From a checkpoint of a small sound classifier.
Training: adamw at rate 0.0023, 2800 steps, batches of 64, held-out accuracy 50%.
Data: trained on single notes of musical instruments (NSynth), 184686 training examples, 1.0 epochs.
Rows from block 5, named by matrix and row number. Rows with one number belong to one channel. Each number is 128 + 24 x the weight over its row's rms, rounded and kept within 0 to 255. All counts start at 0. Numbers have three digits each.
# convs0: first width-9 conv (model.blocks.5.convs.0.weight, 144x144x9), inputs 28-41, a 9 kernel for each
# convs1: second width-9 conv (model.blocks.5.convs.1.weight, 144x144x9, transposed), outputs 28-41, a 9 kernel for each
convs0.83:104094106096107106108113109085085099093086092095097096112115128125120118126133131104107115118116113112119120076084087083093087090097091062069075063075070071070069094098096104111101106105109136140138134142140142148140126129127135131140140136139104106105107107109105104104092096097098106096103101092114116119115124124119129127076080074085079088086086090142150146153156154155153153
convs0.84:182182161161161165163161142190184168176159158151150136155147147141135126129127117161157149141136134132126120105093102096102108110123113095096100098100109096095095163157146148141134131127128088096089095109106104109125114100115114107103102106110075083091090078088085082087080070073098101118119122112144139126134120124121107097147126124121122120123122125141133135132136134135143132
convs0.85:135133131129140131134135128133123124121129118113126128134135138138139133118130122137143142143136140131128131115119115106108125115110109065052060061057054063052054118137135139145149146144156127123127125136133126138143089097102093094095095102109094094096102096089093087091132126130130134134143139130124122118125125125117119114087084080077088088102097099149138142138148146138147140
convs0.86:166159158159158162156160153131138131134138144144147144134139143147148155159150148140142143142140139145145138129127119116124133127129132106099109105105100104107096116117118127129134131144144116115122123125129126125125133121122127122125119124125119114118113103101101101101138135134132122125126119119118117126125130130138145138080076072075090092098095106223206198209194188188181173
convs0.87:144153143146149143138147149147146149142142139137149130120118133123129135120131128129138142144139137138143139126127124138141145152157160084084088098094103101101106142145154147142146145139143081089086096079077075074081131139138127141137135127122101115111109120132130139154057067067056070052056051051136140131143137131138129136110103128122123116123123120136134140129133135139140133
convs0.88:130126136118116118120113102163156158149149147146140130146148150150141150144142143131128130121125135133118132062066072078087089092099112109108102104099111113111113146147155146146144145154146091094099102102107111106103141135145144143144146151145113105105105121117130140161100107102104097097098099094144144153140146141145146133100104110110113110113114112131128131130129121128127122
convs0.89:176168158156159154158159146113105107109112108119130131103107108114119119132140141120123118121121119129115115100085099084105099100096096096101104098097091085096082114114120121125121132130134150155141137150143147141141145146147148143137136132139125128130124135120128120118154147152148150164153153149148144133146138141144145142103093102091084108095104098165161154157155155144141139
convs0.90:171176154159153151145140133163154150149143140133131131133127124128131124128131120166161154152156145155136149089091087093102107108102109091090087084092093089089091189183176176172169157159162115116114121110113104112121156154161144150151150158161115123118112119123116129140102090102102096099102098092151155141135134136138126125108119120117112118113120122127129121129119129142117115
convs0.91:147153156142136130125130121129134128129123123114113109143144150143142142147142144140144143132147144143147141137134142143139150147153156092080094100095096105101102155149156149146141143150141133129135128131127130125123169170154157158162163165170122110108106118121127133144099103105095091090095089092144145142141140138133138145107115109124115113118122124171161163159157152153157148
convs0.92:147140127138129142145144140172169173172163164164170167140127133131120126127132123169162153155143146145128134127108099092097080089087085101105099094099090096088097152142141146141141144142148117109106105106107110115116112105102087077079088084100121106104099084080048046022080079071087098112114128111144141137140140144136133126078062074058066049070064091189173152163150150151155158
convs0.93:165156143149143149143147141134132126124118126117134131140138138149139146144148146158150150140139144156140145076088087087088089092095087108119122116119131122110113149146146143147134143144144123126112115120107111108095068078080083084085079080107063068070070076069063068070100090097107109118120124110154154145147137144132133136093087094090107105106107105145144135144144147147150160
convs0.94:194183185174168163163161154125125138116123121117105107138143146150141140124135127166145150150150142150149148086091100096114115119126132049063056065071071074073070146140141146154139150136139116114112111105107103102099089094097101097103098098104085080085102107112125128132140133123133128125129129137153146147151157142140141138093095102098106109104107114136138144132121136127122120
convs0.95:122117118112106104098099088151156158149153135148137136116115106115102101096100090150142141138138136135144145075077087092093101114123124104103100105098106106106113165154156151158154150151156140143145148146140135131130173161155162155159164168174113108114116121125142146155108119110117110106109105112153148144145146137148148135114122116127125121126121137148150142142136134129121113
convs0.96:182162173168170164161157154119128134130135128129129117143153148151154153151153147175161154166165158162160155136129126124139129134133140089085096093096096096101098149146148145153157153145151100108098103094105104097103076083092088102096100102106078096093091107099107112119137133131137141147136140136134134143147137138139135139112114123120115123136123135152148146149145153154146145
convs0.97:166158149139136135135128129171185174164153154154155147121120117121124130125123132174164151142141131127123115103098090087091103096090094109102103105096109095084092177181162153155157138145135128116121120121116124125124131127129123116118119131123099101102093088090069066070083076073086091095108111101159152150142132130133123114122117121118117116124126136152163146157149158160157147
convs0.98:153149161154146150138145127165163156156152145149145137110119107111112108103104104110105110109113102102092098105105102114120118129133134106100107103118104109111115117114111114110106112102103122112124122123126115115112145133132141133136131136137135138132143145144154167167113115122113110116125131123134128127127133124127124124105108107109113127114125135131135135134136132130120132
convs0.99:140132132131135129125118116181167164157155154148146139140145136130133138137142133097098106100104103101100101060063077080089096097100116093091094087097099108096098121117127126118129130119120136137137145146147145140139078084095094090090094094105068065078085080088092095099086095093089102096097108104090092099106108110114107105121111112119114121125127129136127121122125131121117115
convs0.100:163156146163152165158161160155150138143146149152146149148140138139131132125118121131124118135116122120121122114106107094098089095083078132126122111103099099081075133115120131130134135145147103100097105104112112114125116099109098095097095101100137126126124109100088089059138142134147149165161170155100099107105112110121127132117096105090095094097077082170155145141144149150138147
convs0.101:142136138138139147142150151154141134139145140142147146133126115121116120112117105155148138144146142138140145102086091092086093105096088106093095088096092091078069139137135146141152156153153130124120123121122133124127096095098087088087098101109118113092092082070056049035102103101116116141145147138130123124130135129134135142130113110098101098102104102165149137142142154150149148
convs0.102:161154144145142138143135141113102106111111110107116115151156152151147145152142143148143129139136136143143141128128126118116117125132133126125126132120114126115117119120125122121129123119127152144144142141133124126121098099101107101110106113119108112105100102093091100094128118124126124132130131128138137128130135130127123138073064079077080081094093095184181160155159159158162154
convs0.103:160155155150159148150149132157145151154145142147124125120117119115110127115123128121124118113117125105120113087078103117119114127118131078078089090095091084094093160154150151144150143143149119135124123121120122119120162160157153162147155150144100108116124124118114121131076071077085082086077080082127135131131123133124121120117121114118114115121113110096094105096100093101094110
convs0.104:143141123135134131136119119103106102104100103102094097129131129134142125140132127122118121131133129119121126140135137141141147138145135107108112121117114107118116113114117104119108107101104128126133135122128134136133128123125126133137132132147106117112109112109120120131128132113127127130127125132122131133122133120130118122079084082087088094104092093139141140145149140144141130
convs0.105:176169166162163160160169165119109110119120130128139145156140151143136142148142134147153143143143146146144145140143128118124118121118119099095094095102094100097094107099106109119119125133123117114117110122114118121122124124121118114117108109109117104108103103095078090072132127127134136149135130125110115115120122130132140132084081080072075075088091105217194195180168164164153148
convs0.106:191172169166165168169166165120115115112123109122127146131136133139144143140143140147152138136142141139142154131132128125130120131118124102095094088096090082072071120115117125133136139150145133131136127135134130129131135124135126133122123128115128132137126119118117114112157149145151142150158156153126128115128126131126130143090080085084093092092101101187175177165162163156148135
convs0.107:151142142137140141136145145120112105118121116121135135140142133144140144137143137156158144144143148141139139114101089083083081078076089086076084081080075078076075135137138133129142139141145151144130125128122125124113094096087085089086089082101090086082081070060051038028084083083092108098121122107153152143149150143133143132086059075053063056066065081185179161157154161153151145
convs0.108:137133127127130120138121113139142129124130122126120120148153153148152147147145138121135124129134128136115118127122124133131136139146154063064068070072072072075091129129123130130133130127118088092087108101093094103110122124130130130126136131129089106107097111111117126125096098093100099098099091089123111119108111116112111123090095090096107104101105102151151156156161151162156148
convs0.109:155145146139136138135139134135134136132126124131133137160150145148147148149140134147145141142125135130138127125126127121126128132136135052050056049050052053066071118113109116105114109112110102100109109112116105111112130125134122124117119119125087088094092093098087090094095091086093095096100100099118118119119115126118120118080069082070085088095092110201178172167171167157150148
convs0.110:137133129136138147147149152116118117117116124125135150128124124132129132131149146156156145150153145148139148108101094093093073079073071108099100096102089089089089142136138139142144138148147137138136124131133136122129125124115103110097096099105126119108103093079071054038095089092095098116128127110144135139149140142133138137105083090075071066075073093188173170169164172166176174
convs0.111:153141142131126119108096079164156152148136139131128122169158150157161148151154144163154157153148151148146144132134136134132137152159172139138141147141154156162171156157147153145140139131131138136141139137133133140141149137141142144141150159163143141142140142153157160179096097089096098099094102099156149148145141145138134132148133126135140139144151158155149142142131132127114106
convs0.112:102109114104102109101110110134132133128130124118127123102109111115119116117110118117122115130112112120113119078083084092095094102105102085080080080085097091084087116121126127130121120122130143150143144145142148145149104113113119110109117124124074077088081089092098112112110118123118115114120112121125134137132135133126135130068077089092090094089098093118122117116117118118121114
convs0.113:151140150143143134134134122135145135140136133127121113100112106106105110111107109113098106113106107108112099063070074083092101100114120074086088096092097101094103135131134135140140128135129126132120124124120127126129098101113109115112118119119069074091091104102110109119091095100102101106098104095131120127119122117116104101114112109116111111121128119103105117106114116113109108
convs0.114:155159149160157160161157154098097106116108116114126143134145141148146145149148145127130129127145132135140137144134136139135142147139146098096097090091094092086091104097100100100105108110124139144137130130137134132140132131138119128123120117112122128117122125127123118118138132135128141132132133129105117111123125128130133139087103100106102101110116120161164164171168162159147147
convs0.115:174171160164154156143143134150132134145138128135119107134138133133138134123124132129133120122121117115113115079081084086098092106102116128125127121129134133135130150146144139144142141129132137144137138129141138135132157154146148147156159157159134127123129137130137134155132134133125128129132127120139139142146138128125118123078082084091088092092106096169167165161161168159149149
convs0.116:178177167171170184182169178147144140143139147147149159125134123113130134135139136086092093095102105111119124116111106103098094104102115142138142134133133126113110098097102103116124130127143152151152147154159166159158116105097091094087087088097114113106101101104086079058120129121128136147146147141096088099104112118112136146131116111101109098093091107181179168165161155146143147
convs0.117:136133128127118120126116110179173164158163158151141140145134142148143146145143133131130126122124119119111111124121115120119127137132131113099100099094098107093099122123123107119120119104108090098098100106104106109108091086096097084098096098100101100104107097101102101108104100100101113106104109105137132128132127126122112118075075096090092104097102101153155150159151153150157145
convs0.118:169173172171172170163158155132130134130139132130145141142142141137146153151149146086081084092098101108118120103095097088092094097103114123114119115113115106097101104105110109117121121127128152141145153152152145157153103105096103096100099105107113115110104105097099095086137134131142137141146145144099093101106110117113129136125124116121114120120116127168173166164162158160150151
convs0.119:162154156157160150153152138200191173179175168175165155129136127141137141136134131081088093099096102102108112074074073082086083094100116128119116115115122119118118111110115117124118134129125145145147142146148147145144069076070078079075082080086095093094102098094098101110105094099109109113112109107093096100096104111109107114129121112118114117123120132144146138136139142137139132
convs0.120:179167172168166164161156147151156143151141139134129124107119114117105107117117113135137144141131134133128126057065070088091089097095112084088091094096098091098100151151140136136136139135130098096099102101100105108098113119115119121117120122121078086086101102114109111128098089101097100092092090085138141139147143138136135134115114120123120120121126119108110112114109111105107105
convs0.121:170182170171169168165168166158153156153143147141143144124125127131119131136128129107111111120117128133125127092092091093101103111112113102108108103108100103099098126127127128127142142145146128131135138139144144146145101106100104103105108113112106114100104099109102106102138125117117121126124107115094102103110108121121115124109100117111109113111122119172172164162162159155147147
convs0.122:127132120124124120120122120158152145150143137136126128095087092094101097103111115120123117126121118124125116085086094093096099100100102074076090080077080082061078111120119130114119116121123155153148155150155151148142064075080082089090080088092079078092094086086082073074081089074086087086093093093133128115121123119133116115060062063048066073080081079154147148152152153140154153
convs0.123:161149158139150136137132126133132135120132128112113104118114118114115110114111105134125136130133134141122145102096114122134127141148151046046057060057060063056057141135138136143136133118124127134128138132126131127133114119126109130126120126130111117120122136141142144167106102111113113113107110102131133134134128140132120122060081062080076077073076076155146158154158158154140152
convs0.124:173171150157159158161157160175164161153153165154161169144139123129134141129133124180163160165153150146130124125110097096088085098101103102097112095107098104104117163147136135136143137135131094089096097101098110115117142130127112114099107108120110109099100081075069063050065055072085104112122129119154153151158142148144137138112101092080080078093097111197180164164148146152145143
convs0.125:147145151139127132128131124125122120118115107102103088148145144144153140146140142142156151143140144134134142127119119123132140145152171056063061068063071073075066149141144134136139133138124121123121125111113125118125130135130132142126124135128087096111104110123128145159103116123104106102117093108157144138149141140140137130114124122122125122142134140160155161162156157159148149
convs0.126:160167154172164167168164165137129130122132127138136140147148135148145152135131128130132121133118124127119125116109099094098090097089088125118116098103095090071064119120124122128129131141140117119119116130132126134134125121112102111107102103107130133134124119107096089067142140138150155162167170162104101102101112108116121135132113112107103094107091088157145135142132133140134137
convs0.127:130120147146160159164157167086099109114111107101100131095091108116126125123130140086091120102114122134127145085108111125119132127126111069072076094090102100102099100103117120125120105116128115136138137151146140151178144136142148158155157161168089096103112111123131135130106106133123150135136132120120112124124135136128128153085108101116116103122111110101097107119135139148149148
convs0.128:153147143148137139143133140122126123116120118114117114135126136129130138134121131130132138139131138141145143100095096108122110110109120104091099098105099097099108153146148156146148135156155133125128125129128134133135131145132138147133145141152102105095106105106117121127113136129132128119117120118140143140140136138138141145108097098121105107111112120107106112108106099104103110
convs0.129:166164161159149140130133122126132130120115110109096083133123122116108108098105083138133133126120119123109114098100100109113120113125134115123115131124123142144141136133127118125111119112106156148149152156156158160158151147139153145150144155155127134130142141156165171171135129130127128131127131124140141131138140129137134127093090090109096096094091098150142148143136126135130121
convs0.130:129140128143143155159169176130128127120132137134134153119118115126119122125126123124123128121128124122125125139130135127118111105090074128118106105089086084065055111103105108114117120144143145147145144150149160149159161155152144132134132128132147144153148133140131107090158163142165174184184192189095102091100105115126130134134124125107096085086076074134142131137144145136146133
convs0.131:133129124121121119111109109176168171163156159146150138095101108103097103106113115147136134136127125127129135081094094086106104106111109092095086100090085086080089172164152151160159153153146115124120126118123118120126146151146155150145143151156104115112110122114128122139120108126116116117111119114147146146136137135145133133108101100110107110118120123138137128135135138128134133
convs0.132:191197185191186194185194184156147145152158146146142132131131132132130138140139140153155145148144137139130120138130127120124123123114118115121111111098091084078068159147151150154147137142149116112117113119123130140144128123117111104110107111114143142127137122122115099100114106120121128126131139132149140137133133123143131124123121108100096094095087088139134122128135137128132139
convs0.133:147148147156145154154159173125124122126133125129133143144137141130135135129127111133129125128122122124124124121118109099096088090072082141129124118117105093083069119123120127119123122137144139124119124132122125137128138130110108104099097092105145137129126112106094083046130133135143145165180178173110112113110117122118132123136126125101106096099094106154144131137135133139134140
convs0.134:163158150136134133119109100167159154146152139137122114180171164164162151150147143163158152156158160149149145127129133141136143148159160135142134145146144152162165169161158155150155152143150156149147148148143153145144159159154153162162164175172139134138139142148158159173111107106113106102110113113162154151152144148147149147153146150150147154159171171160152140132128124121111111
convs0.135:125130123129137145145150168115105101109115120129146159131126120125129128119123124147135131138130134127128141128100096090093088089086073135127121111114102107092085123129114125126133135146153147149140130132120129117121145137128118114112107118129142133126131106102085068046137135132157164179188195193130132135137134135131138139144108100092100080091088085163157146143144147143148153
convs1.83:139140132145153133149141131086108091105101108121110130107125124105122126111106100125123126118121111117122128087083095105104103119110111117128112109121103116117119115116123113128122133128140162174172174172164153152152142149157157150142140138148162153165159154169161159150170147143159120131123140126131129127126143125123122129170174166167166166164166160118104125110092107114109110
convs1.84:122130126129135135135134144133137136148144140141141141091091079074074072075071073123125128124123130127142145102106123126122138141153163161158139144127107109090074116118120126117125132134126104105108099111110109100103102109112112114115121125121123124136126146147148152159072083108122131146162185199108113117120129122118116109132135145146139144140139118075082095091091108119122130
convs1.85:101110109106104110116112104102104110109107114119120137099090105099101099096093094130124120121130124126116125103093098106107124127126149152153154154142136132113105093095092096100102096103105123142123126117122124119114129122116112117113117128114114122125126130127126133139097086106100098119141161168120125135132131141135137133146152129139141124131121118105118119125117127128128127
convs1.86:087086089089099100112114114097101102096094101105110115141140139137134134135145139122119119130114111117113107117118129125125121147150146164170149147155141137132125096090083086090084084090089166155159169165160165169165126130131122127129129124123102110111106120107122126131053058085082100114126141154159157184166163173177166171109115111108109106100104101121119139133147137139128138
convs1.87:122127117124121116121098119183163167165152149133126119129125118125128131127131141138147149152154133147140131149141146138132116120116112089088086083095101116112121151154155145142158143139137143152138138141147152164161174169181171175181173163173148145154153142131115116108135123129119110108095099085128124126134121127127129128146151156149160156161159166115127120112114126109122120
convs1.88:107115114123115120113118118171176163166153161156146143097094100103108121113119125124116131115129131127127124143150144144150140134135130188187188192194194210198200159150152147154147139141139081084082095087093092108111156158159172172161150151151145143149146151143150139138121098110083081086070079071106108121099108105099106105108105106124117116120109115102107112112098118106114115
convs1.89:103108114116114108122117111073074077061073082105107120144144143134157150150151157117118117114113114107106122107106123129122149142158168150155148140138125125116099109109109118101106106117117161159162158153157161165144123137125131139134133129136107095098114103113117131134100089115119130143164178180121123129122138128140131133140140126130121121117098104132140147149155140151143147
convs1.90:110110113114108108118121118157140138141139136146133130126127137137142147151138152209191193194188191179172165125125143134135126123128121163173161155170154150141153149156166149149146144152134113094104102106104094110119154160162166167165161160148127121120125135134115127114078086075081082090100111114076075080074088072091091098097103097097093100092092094110114109103115121119133146
convs1.91:145142146146150138144136139123134114135132138133130109108118113114141121121115134180193194172182177170174156114098093098103092099084086153164150142149147158176181149128129143130141120125122144128130123119119120140147147154156149153162147136122118115122110119124112120133136116123124123122123109092108110095116114109101099116152154161145152145163159160135132140139121138116107110
convs1.92:108108111119122116127125131118127132136136131146145137134131126136141138130126127146144156134149135143131135115108131138146154163188191165161146134127120103087071131126132141138140134141125105107108104108109112112115097115113120115119116124124111123111126123136142141148050063082103120128150171194114114113118118121118130125100092096096083079072064052095104104112118122135132142
convs1.93:129134136133135134141146140119107123130115123128131134132135136138142134140140138108108101105111109122115119093110105109124130138151149162167152153131124123113092123127128123123124123126128144149158155151158156155152100098103100107097115108110122120127126133139143140139078079105115118134142176179123115131118132139133131132118124116112105106109097087069057070078077084089104112
convs1.94:099103117106106103116110103083094095093083096102110118117115118119116117133122124126134132139126125124108109089098098100102111108112106142137137148127131105115111100104107106104112110116098128127129125130134128113139082082080073081087093089100110095115101121117116120123100098105127120137133127146130142128128117146136149155157148133140125128133131139148148146153160159152142153
convs1.95:124120117121118130134121118150149152144137139130107117134139137138143133142142143128129128123127125116109104110116118118109102098098102191191177188191200201213228131131132130135132133122120148134144149138137145143145179175179167170178164162146127124133119126123114113110094085100089088080078067049141128138119143135132131139121122125124139139131131139117115122118121110105110107
convs1.96:118118113117131124112114120126123126115113125122131141091088077090099102108104098164166164163170158154146134081080088087083095102103110167172164165174165173157152116116124125124121119119107119121124117120123132132130090096093100104096111109108102107107105109118116132129124104124126120126134146154101109106104107101114134133124129115126109114129121118158156158149145155159157151
convs1.97:099094099097102100106109109134128134140139136131136135124127132130137135145137133160165169173168174167160157099100123135131145144161163181178159153142135135109103150141147152154147144149139110117120111112100102110118128122139133134139135137134097107106103117122117122122067075098104118128141144164098085096089088094093091104119121110107103105092095070097093095100103111118126132
convs1.98:103114105107120101104096117161156139157146142139150111155139157144135152148151148132124124121125131119133134086092101088108108108129123151152152145126125141115120134140145140141146143134158134141147148136138132133139174162178184189180197192180114093115108116109103102110109108133140133144145170164132127135126142134131132132138137133142131118115124140114103110108121117125126122
convs1.99:148151154160163168159169167137140151138141143147141150122120115116115115120109110060058048053057060069075088101099118121122129137138142164151136133132120109105104128127121123116123122134137129128129134137128135131134129124129126124123127132145105106112109122116121122122060080091108113128133146149165167163168165169167161146155160156155156151141138134109099106109110112109133132
convs1.100:092092098106109105109113116122119119135120130133129136108111093097094091089082081102106104106106101097109105106120121136140148161172186184162157149138128121092085104106111107110105112110116116108120109112105108116114111106109110113116121112115102106109112122135129141147055072089108115136156178198144152153162159161165167167147145130131128128117117113104105119117127125142142146
convs1.101:103103109111113118121130124114124119136124124133136137128121109110109105105106093111106110111116103111111115117117127132143155166178191165161153132118108093076063116114124125127120127129125150141145135139137139135132110111110108108110107109117111112123134131139146150157048067088103126132162175204129133133139140145146150150146139132144123130121119106080087092103108116121140138
convs1.102:119124122126132125135132139070075075072077078094099111096096098096104104101110115122118123116116122116116118088089097102107113122132139168160165148141136130120108099107103105103104100107113146150146144152145151151144089084081080087084088086094080084090086102103111106116067075094107127137155156178129133131140146141143143145143139142131126127116123110100106110107110114117124127
convs1.103:121125110124127120119129119152153154153132136133126101119118109110121119120130121130160157146151161158159168171158164162166148152146147143158140134133128144127147127143140137146139141142140105096107105099107095106111148149150148153149140145141151157149163151144139121123115106110110099118116124117101098089094099081086088095116133130126121133122119131079077088086086095098107111
convs1.104:137142135140145132151138134071076078073083093109110109077082090088102101099096104147149145149142149154159156097099114114118132110111130164186166161170170170159159113120110112122117107126118150142141145135139121144123127114123120118113126128127105094104107109123114119111128129130131118134131146149133127129138135124129127121150149152156151158146142165143148163144141137151141125
convs1.105:104109117111123126125123129082075083092077085097106118110106097107100103100113120127136130135128130132128121117120122122129148149155167161156148137120127117111097105111095101096100098105103126133126130136133129137136124134133133132135136127139093102104112108113125132137056065085096113128139151170122128128133139143134137141109098096097080080076065070125123132136143147154152150
convs1.106:106111106111122111124118127092085098086107098110113134118126130126138131131129131137123137130124136126123118088097105116110119128147157156155145144146138128122114089093093087082088082085092148148147151145139153155142137137136147146144148133143090090098109102119121119129078080102113116141147168184150149152163175155167156168139144134126131121116117099122129142146142148151141138
convs1.107:115109114119122134130120128086095096096099102108114124113112113121119110119126118134135121133139136130129133085100098117126134151162172151141129125122098096081061110102115113107112117124118136140148145146145143137139104101108101108103108111107101104117116126130137146151065065088115117140148167192120121120115122126133130130130120116114109096089079059089090100114111110109120141
convs1.108:134125135137141124125129125137124137135132135123138142063074061055063068061083088135147150156151155149149147152144134142136135133130130179180181178181177181177181137140130156147134135145144081078093085085077104095103125132126131141138128136129160134146161156163144149145133126114105080106099116101101096101101096084090100083126130137131130125125119127128120131132127121132117115
convs1.109:133130141130138143142147145074071072076075087096104115088081080084080081084090102146142146145143146153137141112109119105122124141135147148146137135122111112107108117111108109107114111115119111115108112111114112124126131145139147142148140141141117110117120125126124137136070078097110120125141142159114110117121119119123115118125119115114107102098094092111121123133141127139134135
convs1.110:112120118115128128128133132122126113123127127124140147142142137143143143144125130120130139132135130130128120092099113133134155160177200159164141133123102088076054124126121133131133127133125143142136144154154142145146130134141136140139142135137101110117120132128147159159067071099107121147158178200126129127125126136143138142120115109110099098078073059102097110118119123127146155
convs1.111:135140142144154151153152153105101104103104092097093097140148141144150147145152151108106106110101102107110099094097101100103104099090087160162156166159160162166172103116107105107106097105099119124124121124112122129128102103105110111108111113113119117115116126122121120114076072089085099095094086082129132131137132139133133132134133126135136135139142141103102108098102100099098091
convs1.112:109107108107117118122119111139124136117139128129139132150149166151151166135128119076076082075088091095099108091098103100100102109114097138130131122131128129119111104105089112110100116112122152174162156162156146135133153154148156153152155150163135137145136135126127128117104088092099075098092092101135137129139127154152147145148142138140146131145133139091094097107085113118132134
convs1.113:116113118122121122129119117137122137130125109110105107144143146145149141137123130109111113109107116117129130149145147149154155135141116130145128130137135145146149130134131124130138136136145137126134139138133137145144154143155150156149160157162157154148159154150137150126111123122120124135127131131102100103100095083092103086126133141137141129141133134097091104096102102097108115
convs1.114:108114106120123122120124124070058074064069073087096115103113107105114113120122129152149137144142127142123129088092099096095102113122131168147134149145147138122121101107113115100102104107105167156150160144151158158144136129134133130133135127134088094096104114107101115119110117124127125135143156176133134136141145151157155141147144136133133117119129119130148165159151156152149135
convs1.115:133134133135125142138137145130118116122116123122139147181171169178179171169167160124143130130127133134146135133129131130131125133147130171172174166161171164159157131139139139141144138140146146141144152141135140144138125133136140134135146128119097103111118116124121119124095087099096105122123132138091100099101099097097099095136123126126127136133132132110106113113105110104114094
convs1.116:114117125126130132143144148126128131129129130129136130129134135133135129119128122074075076075066068077084088089105120129131140157162183166167153147128121103096074114110117108102108106112125144134140139146140137125127116120118117126122131121119083090096099105109106116121055069086104119142154176194148158164174171177169168166131131130130124126120114098097105116119125138141155150
convs1.117:101110104112105102105099115137138148149135146144139154083074086074076090086087093140138142132145155142150164127127128129133126141141154155162160150158141139140120138137141134146155154153153080094086085093089099096095141129146143155155153158157122117140136153137140139141077083084092089101125132145113109123112106118114109107116111104103094109089091090116123132128127125124127124
convs1.118:123119128130139129137139144113109115116119112121124120114113125120120118113115108072065066067074073076083093107115117129124135148155175164164159150138132126109098112110101100102103108110118136137144134135130132139133114111118127117122129129128094101101097108111108121117075086108111125128140168184161167170175172177171167165145142141136143134133128115101115118119120125126128132
convs1.119:134133136138132136150149151141149144135141145135136133138142125128131118122117120068065065059069063081090092103103117111130129140155153166164159146140133123115101110094104110100102107105110134131134131125131134127127120114110117118114125127129098098099109109118115120125065071089107117127146159174173171181187186185183171175137142142141138137131127119098108111108117116131135147
convs1.120:107115111123119111123117116174167170159153136137132127148143150135148141139117115147136137148151140148156148151139135136139144132125118149147145137149145155158166140140146140144131137138136092107103092106109118129122112110117128133132134140152143135145137135141135127117118106110113097116108098098099094089086090092102088088148152150142154150149144166126117117112111115115106117
convs1.121:094110104117115117125126123107112109106110103106112107127135129130131124126126121067065055059056067072076076128132124126127141152152157153147145146142134138130111079075078078071079077091090155149154150156154155153156122130119121123125125121121106112115114111124122113129048068071086095107109123137192189192201203203210198189138138142139136147131130129125121130137130133133138141
convs1.122:097107107105117115118109118133128133138129136138141137176177176175177167167158161111113113107111113109119116102112113139127150145161167170169163158152146131128115132127128134119129126133145154153160151157145145143140099095099101100100098098111120125121117119132125130133071078091111114128140155160116119117125124112121129121177161167154158153142137131067060075077072086085099107
convs1.123:126128120114115133117116118141137130145134122130133138099103087107087099105102096146146150140151143146152148126110113119108096112097087137135143150160162179161173127125133105125121117129110149125140130136134128135130123140124137132152126141139138135141144127122131124122138123133123109114128112108106112105088111106107112093166150162166160166172174168101104112100104099102100081
convs1.124:107115116127122135122136136113124127133137133130140142124128115122128128125131129148146144152153146154143152113107123125136152164180197164157143141119100094064058135141142146150149145144137109109108102112103112115120127134139149148144156149143108109112107125126138143153053063084097125139150163191102111111109107114119117122109108102095093084079081066098106114125140140138149154
convs1.125:126115120146137134129124123073066075084084083098074082102074086100092112090110096169169169174163168161155154106104105091100095096090074139139147135155154164142183123116136128137107125130124148157149146149152141143147103109104096109113120101112127147129125128116130113125147127131143128135126124113095096107106097098094099098178175181175167172181173187125125124130122103119109100
convs1.126:100100107109110115119127123124117124132125131132140141104106102092100096092091095115117113108110113112112112100102116124140144161173193174173165140134121105088076101101109107104103102106108120112130120122123124122120109113114115105113113128118100103101112125121133134137073074100111114144163192204145155150153161168155153163150151150148152133139132113101119118124127138154148161
convs1.127:145139129134124129119124117142134119116132123120145152135149148146144147146154128105113118115113122130138138126121120142117126132139131124127125138152150136147144124127118133115138141137141162148139136137127135132134184162166171148148152133143134141141147128147119135117190146134129085117119129115148150143129127105129117117146123133134131115126104118165155170161159142130130126
convs1.128:121121128128127137133120112101111109088100106109105106140130142131132139134130111142130129123130137144137137131126128131129136131140108141137134142139153149142161120118112112108123122115118124129147138128130126128120124123136120122128129128137111118119124118105100105099133108114112102101094098093110092096107102105118115119073094077088088091078091089161158152154153155162169157
convs1.129:118113127129126135137132135123128124148135131145136134173182194175173185169169158135128123119124130131132143118097121100111106096084076165161165163162168166164189144145147155142143150147147139146145140134124120119113123110122117120121116117133121120123111116126111122110121125132132122114104104087106112112107115114112114101111112107108113116120132137125125121121121115116109103
convs1.130:076079081086089092091094102130135137135140139145145148133132134126135119125122123126126119123128114121115113096102109126129139151163174133125111106099089072052048118111112106109112112112118139137138141134134140137128152154152159157154148157147091102100109107117120123133095100115133137154161194208142153157154155159160163169149150143141143131129120108131136147150152153160166166
convs1.131:101093090078095089095088096158164157166146146153143139139154144163150158159163158167145161150169163165153139116111134124133146138151156163167155158156142139136135158162163167152163153154135115107112113108121121122119195189185188183182183182181125129124120139124126129132104096104101114109124120132096109102098109101109111120119123122116117104110097095075072079083077091096118115
convs1.132:099099105102105114111111111145150155154154157157161160120121128120113125129119130131146144146137141136136142113119110122126133152160167163160154149128128112096075135141138135137140146144143117127123115113104106109111117122125129128124139114126117118111111121122126140140076071094101113134147168173121124124123110132121128130149146163159151154145147135108107125119119126127141147
convs1.133:108107117114121116127129127119115123123131131130136134101106098094090096089087087109111111116112121123115119101100111118140152168174193177164153140127113096080053110106112116108104109113110129120122121115129121123117110115111118117125115123122106103118116119131140140144066090098115130147170191216133146142149151150158160159157154150146140128128120111102109121129129145145155156
convs1.134:150147141140142144152157149121115119117114118115107111150145142149150150150151156109107104108103105106097102126139137141137138135133120173170166159172173170173181114110115122119115116111105101105108111109113110114112088091095084089097089091090124124121120124119130119121104112116122122116120104104136136137144136137140145135114123117125125126129130132095093091086086091083081081
convs1.135:090091099104114108116114115113111118120120123134136141125124129122119120112120112102112110110114114110110110108112127129141158174190206153144126119115091076063034109102106107106104105113107153139136147150148146152142129128134136143138140128130109107110122131138142147157072077096117116139162188221141149150163161169164176161134130125115111101097085078105113123125130145139144154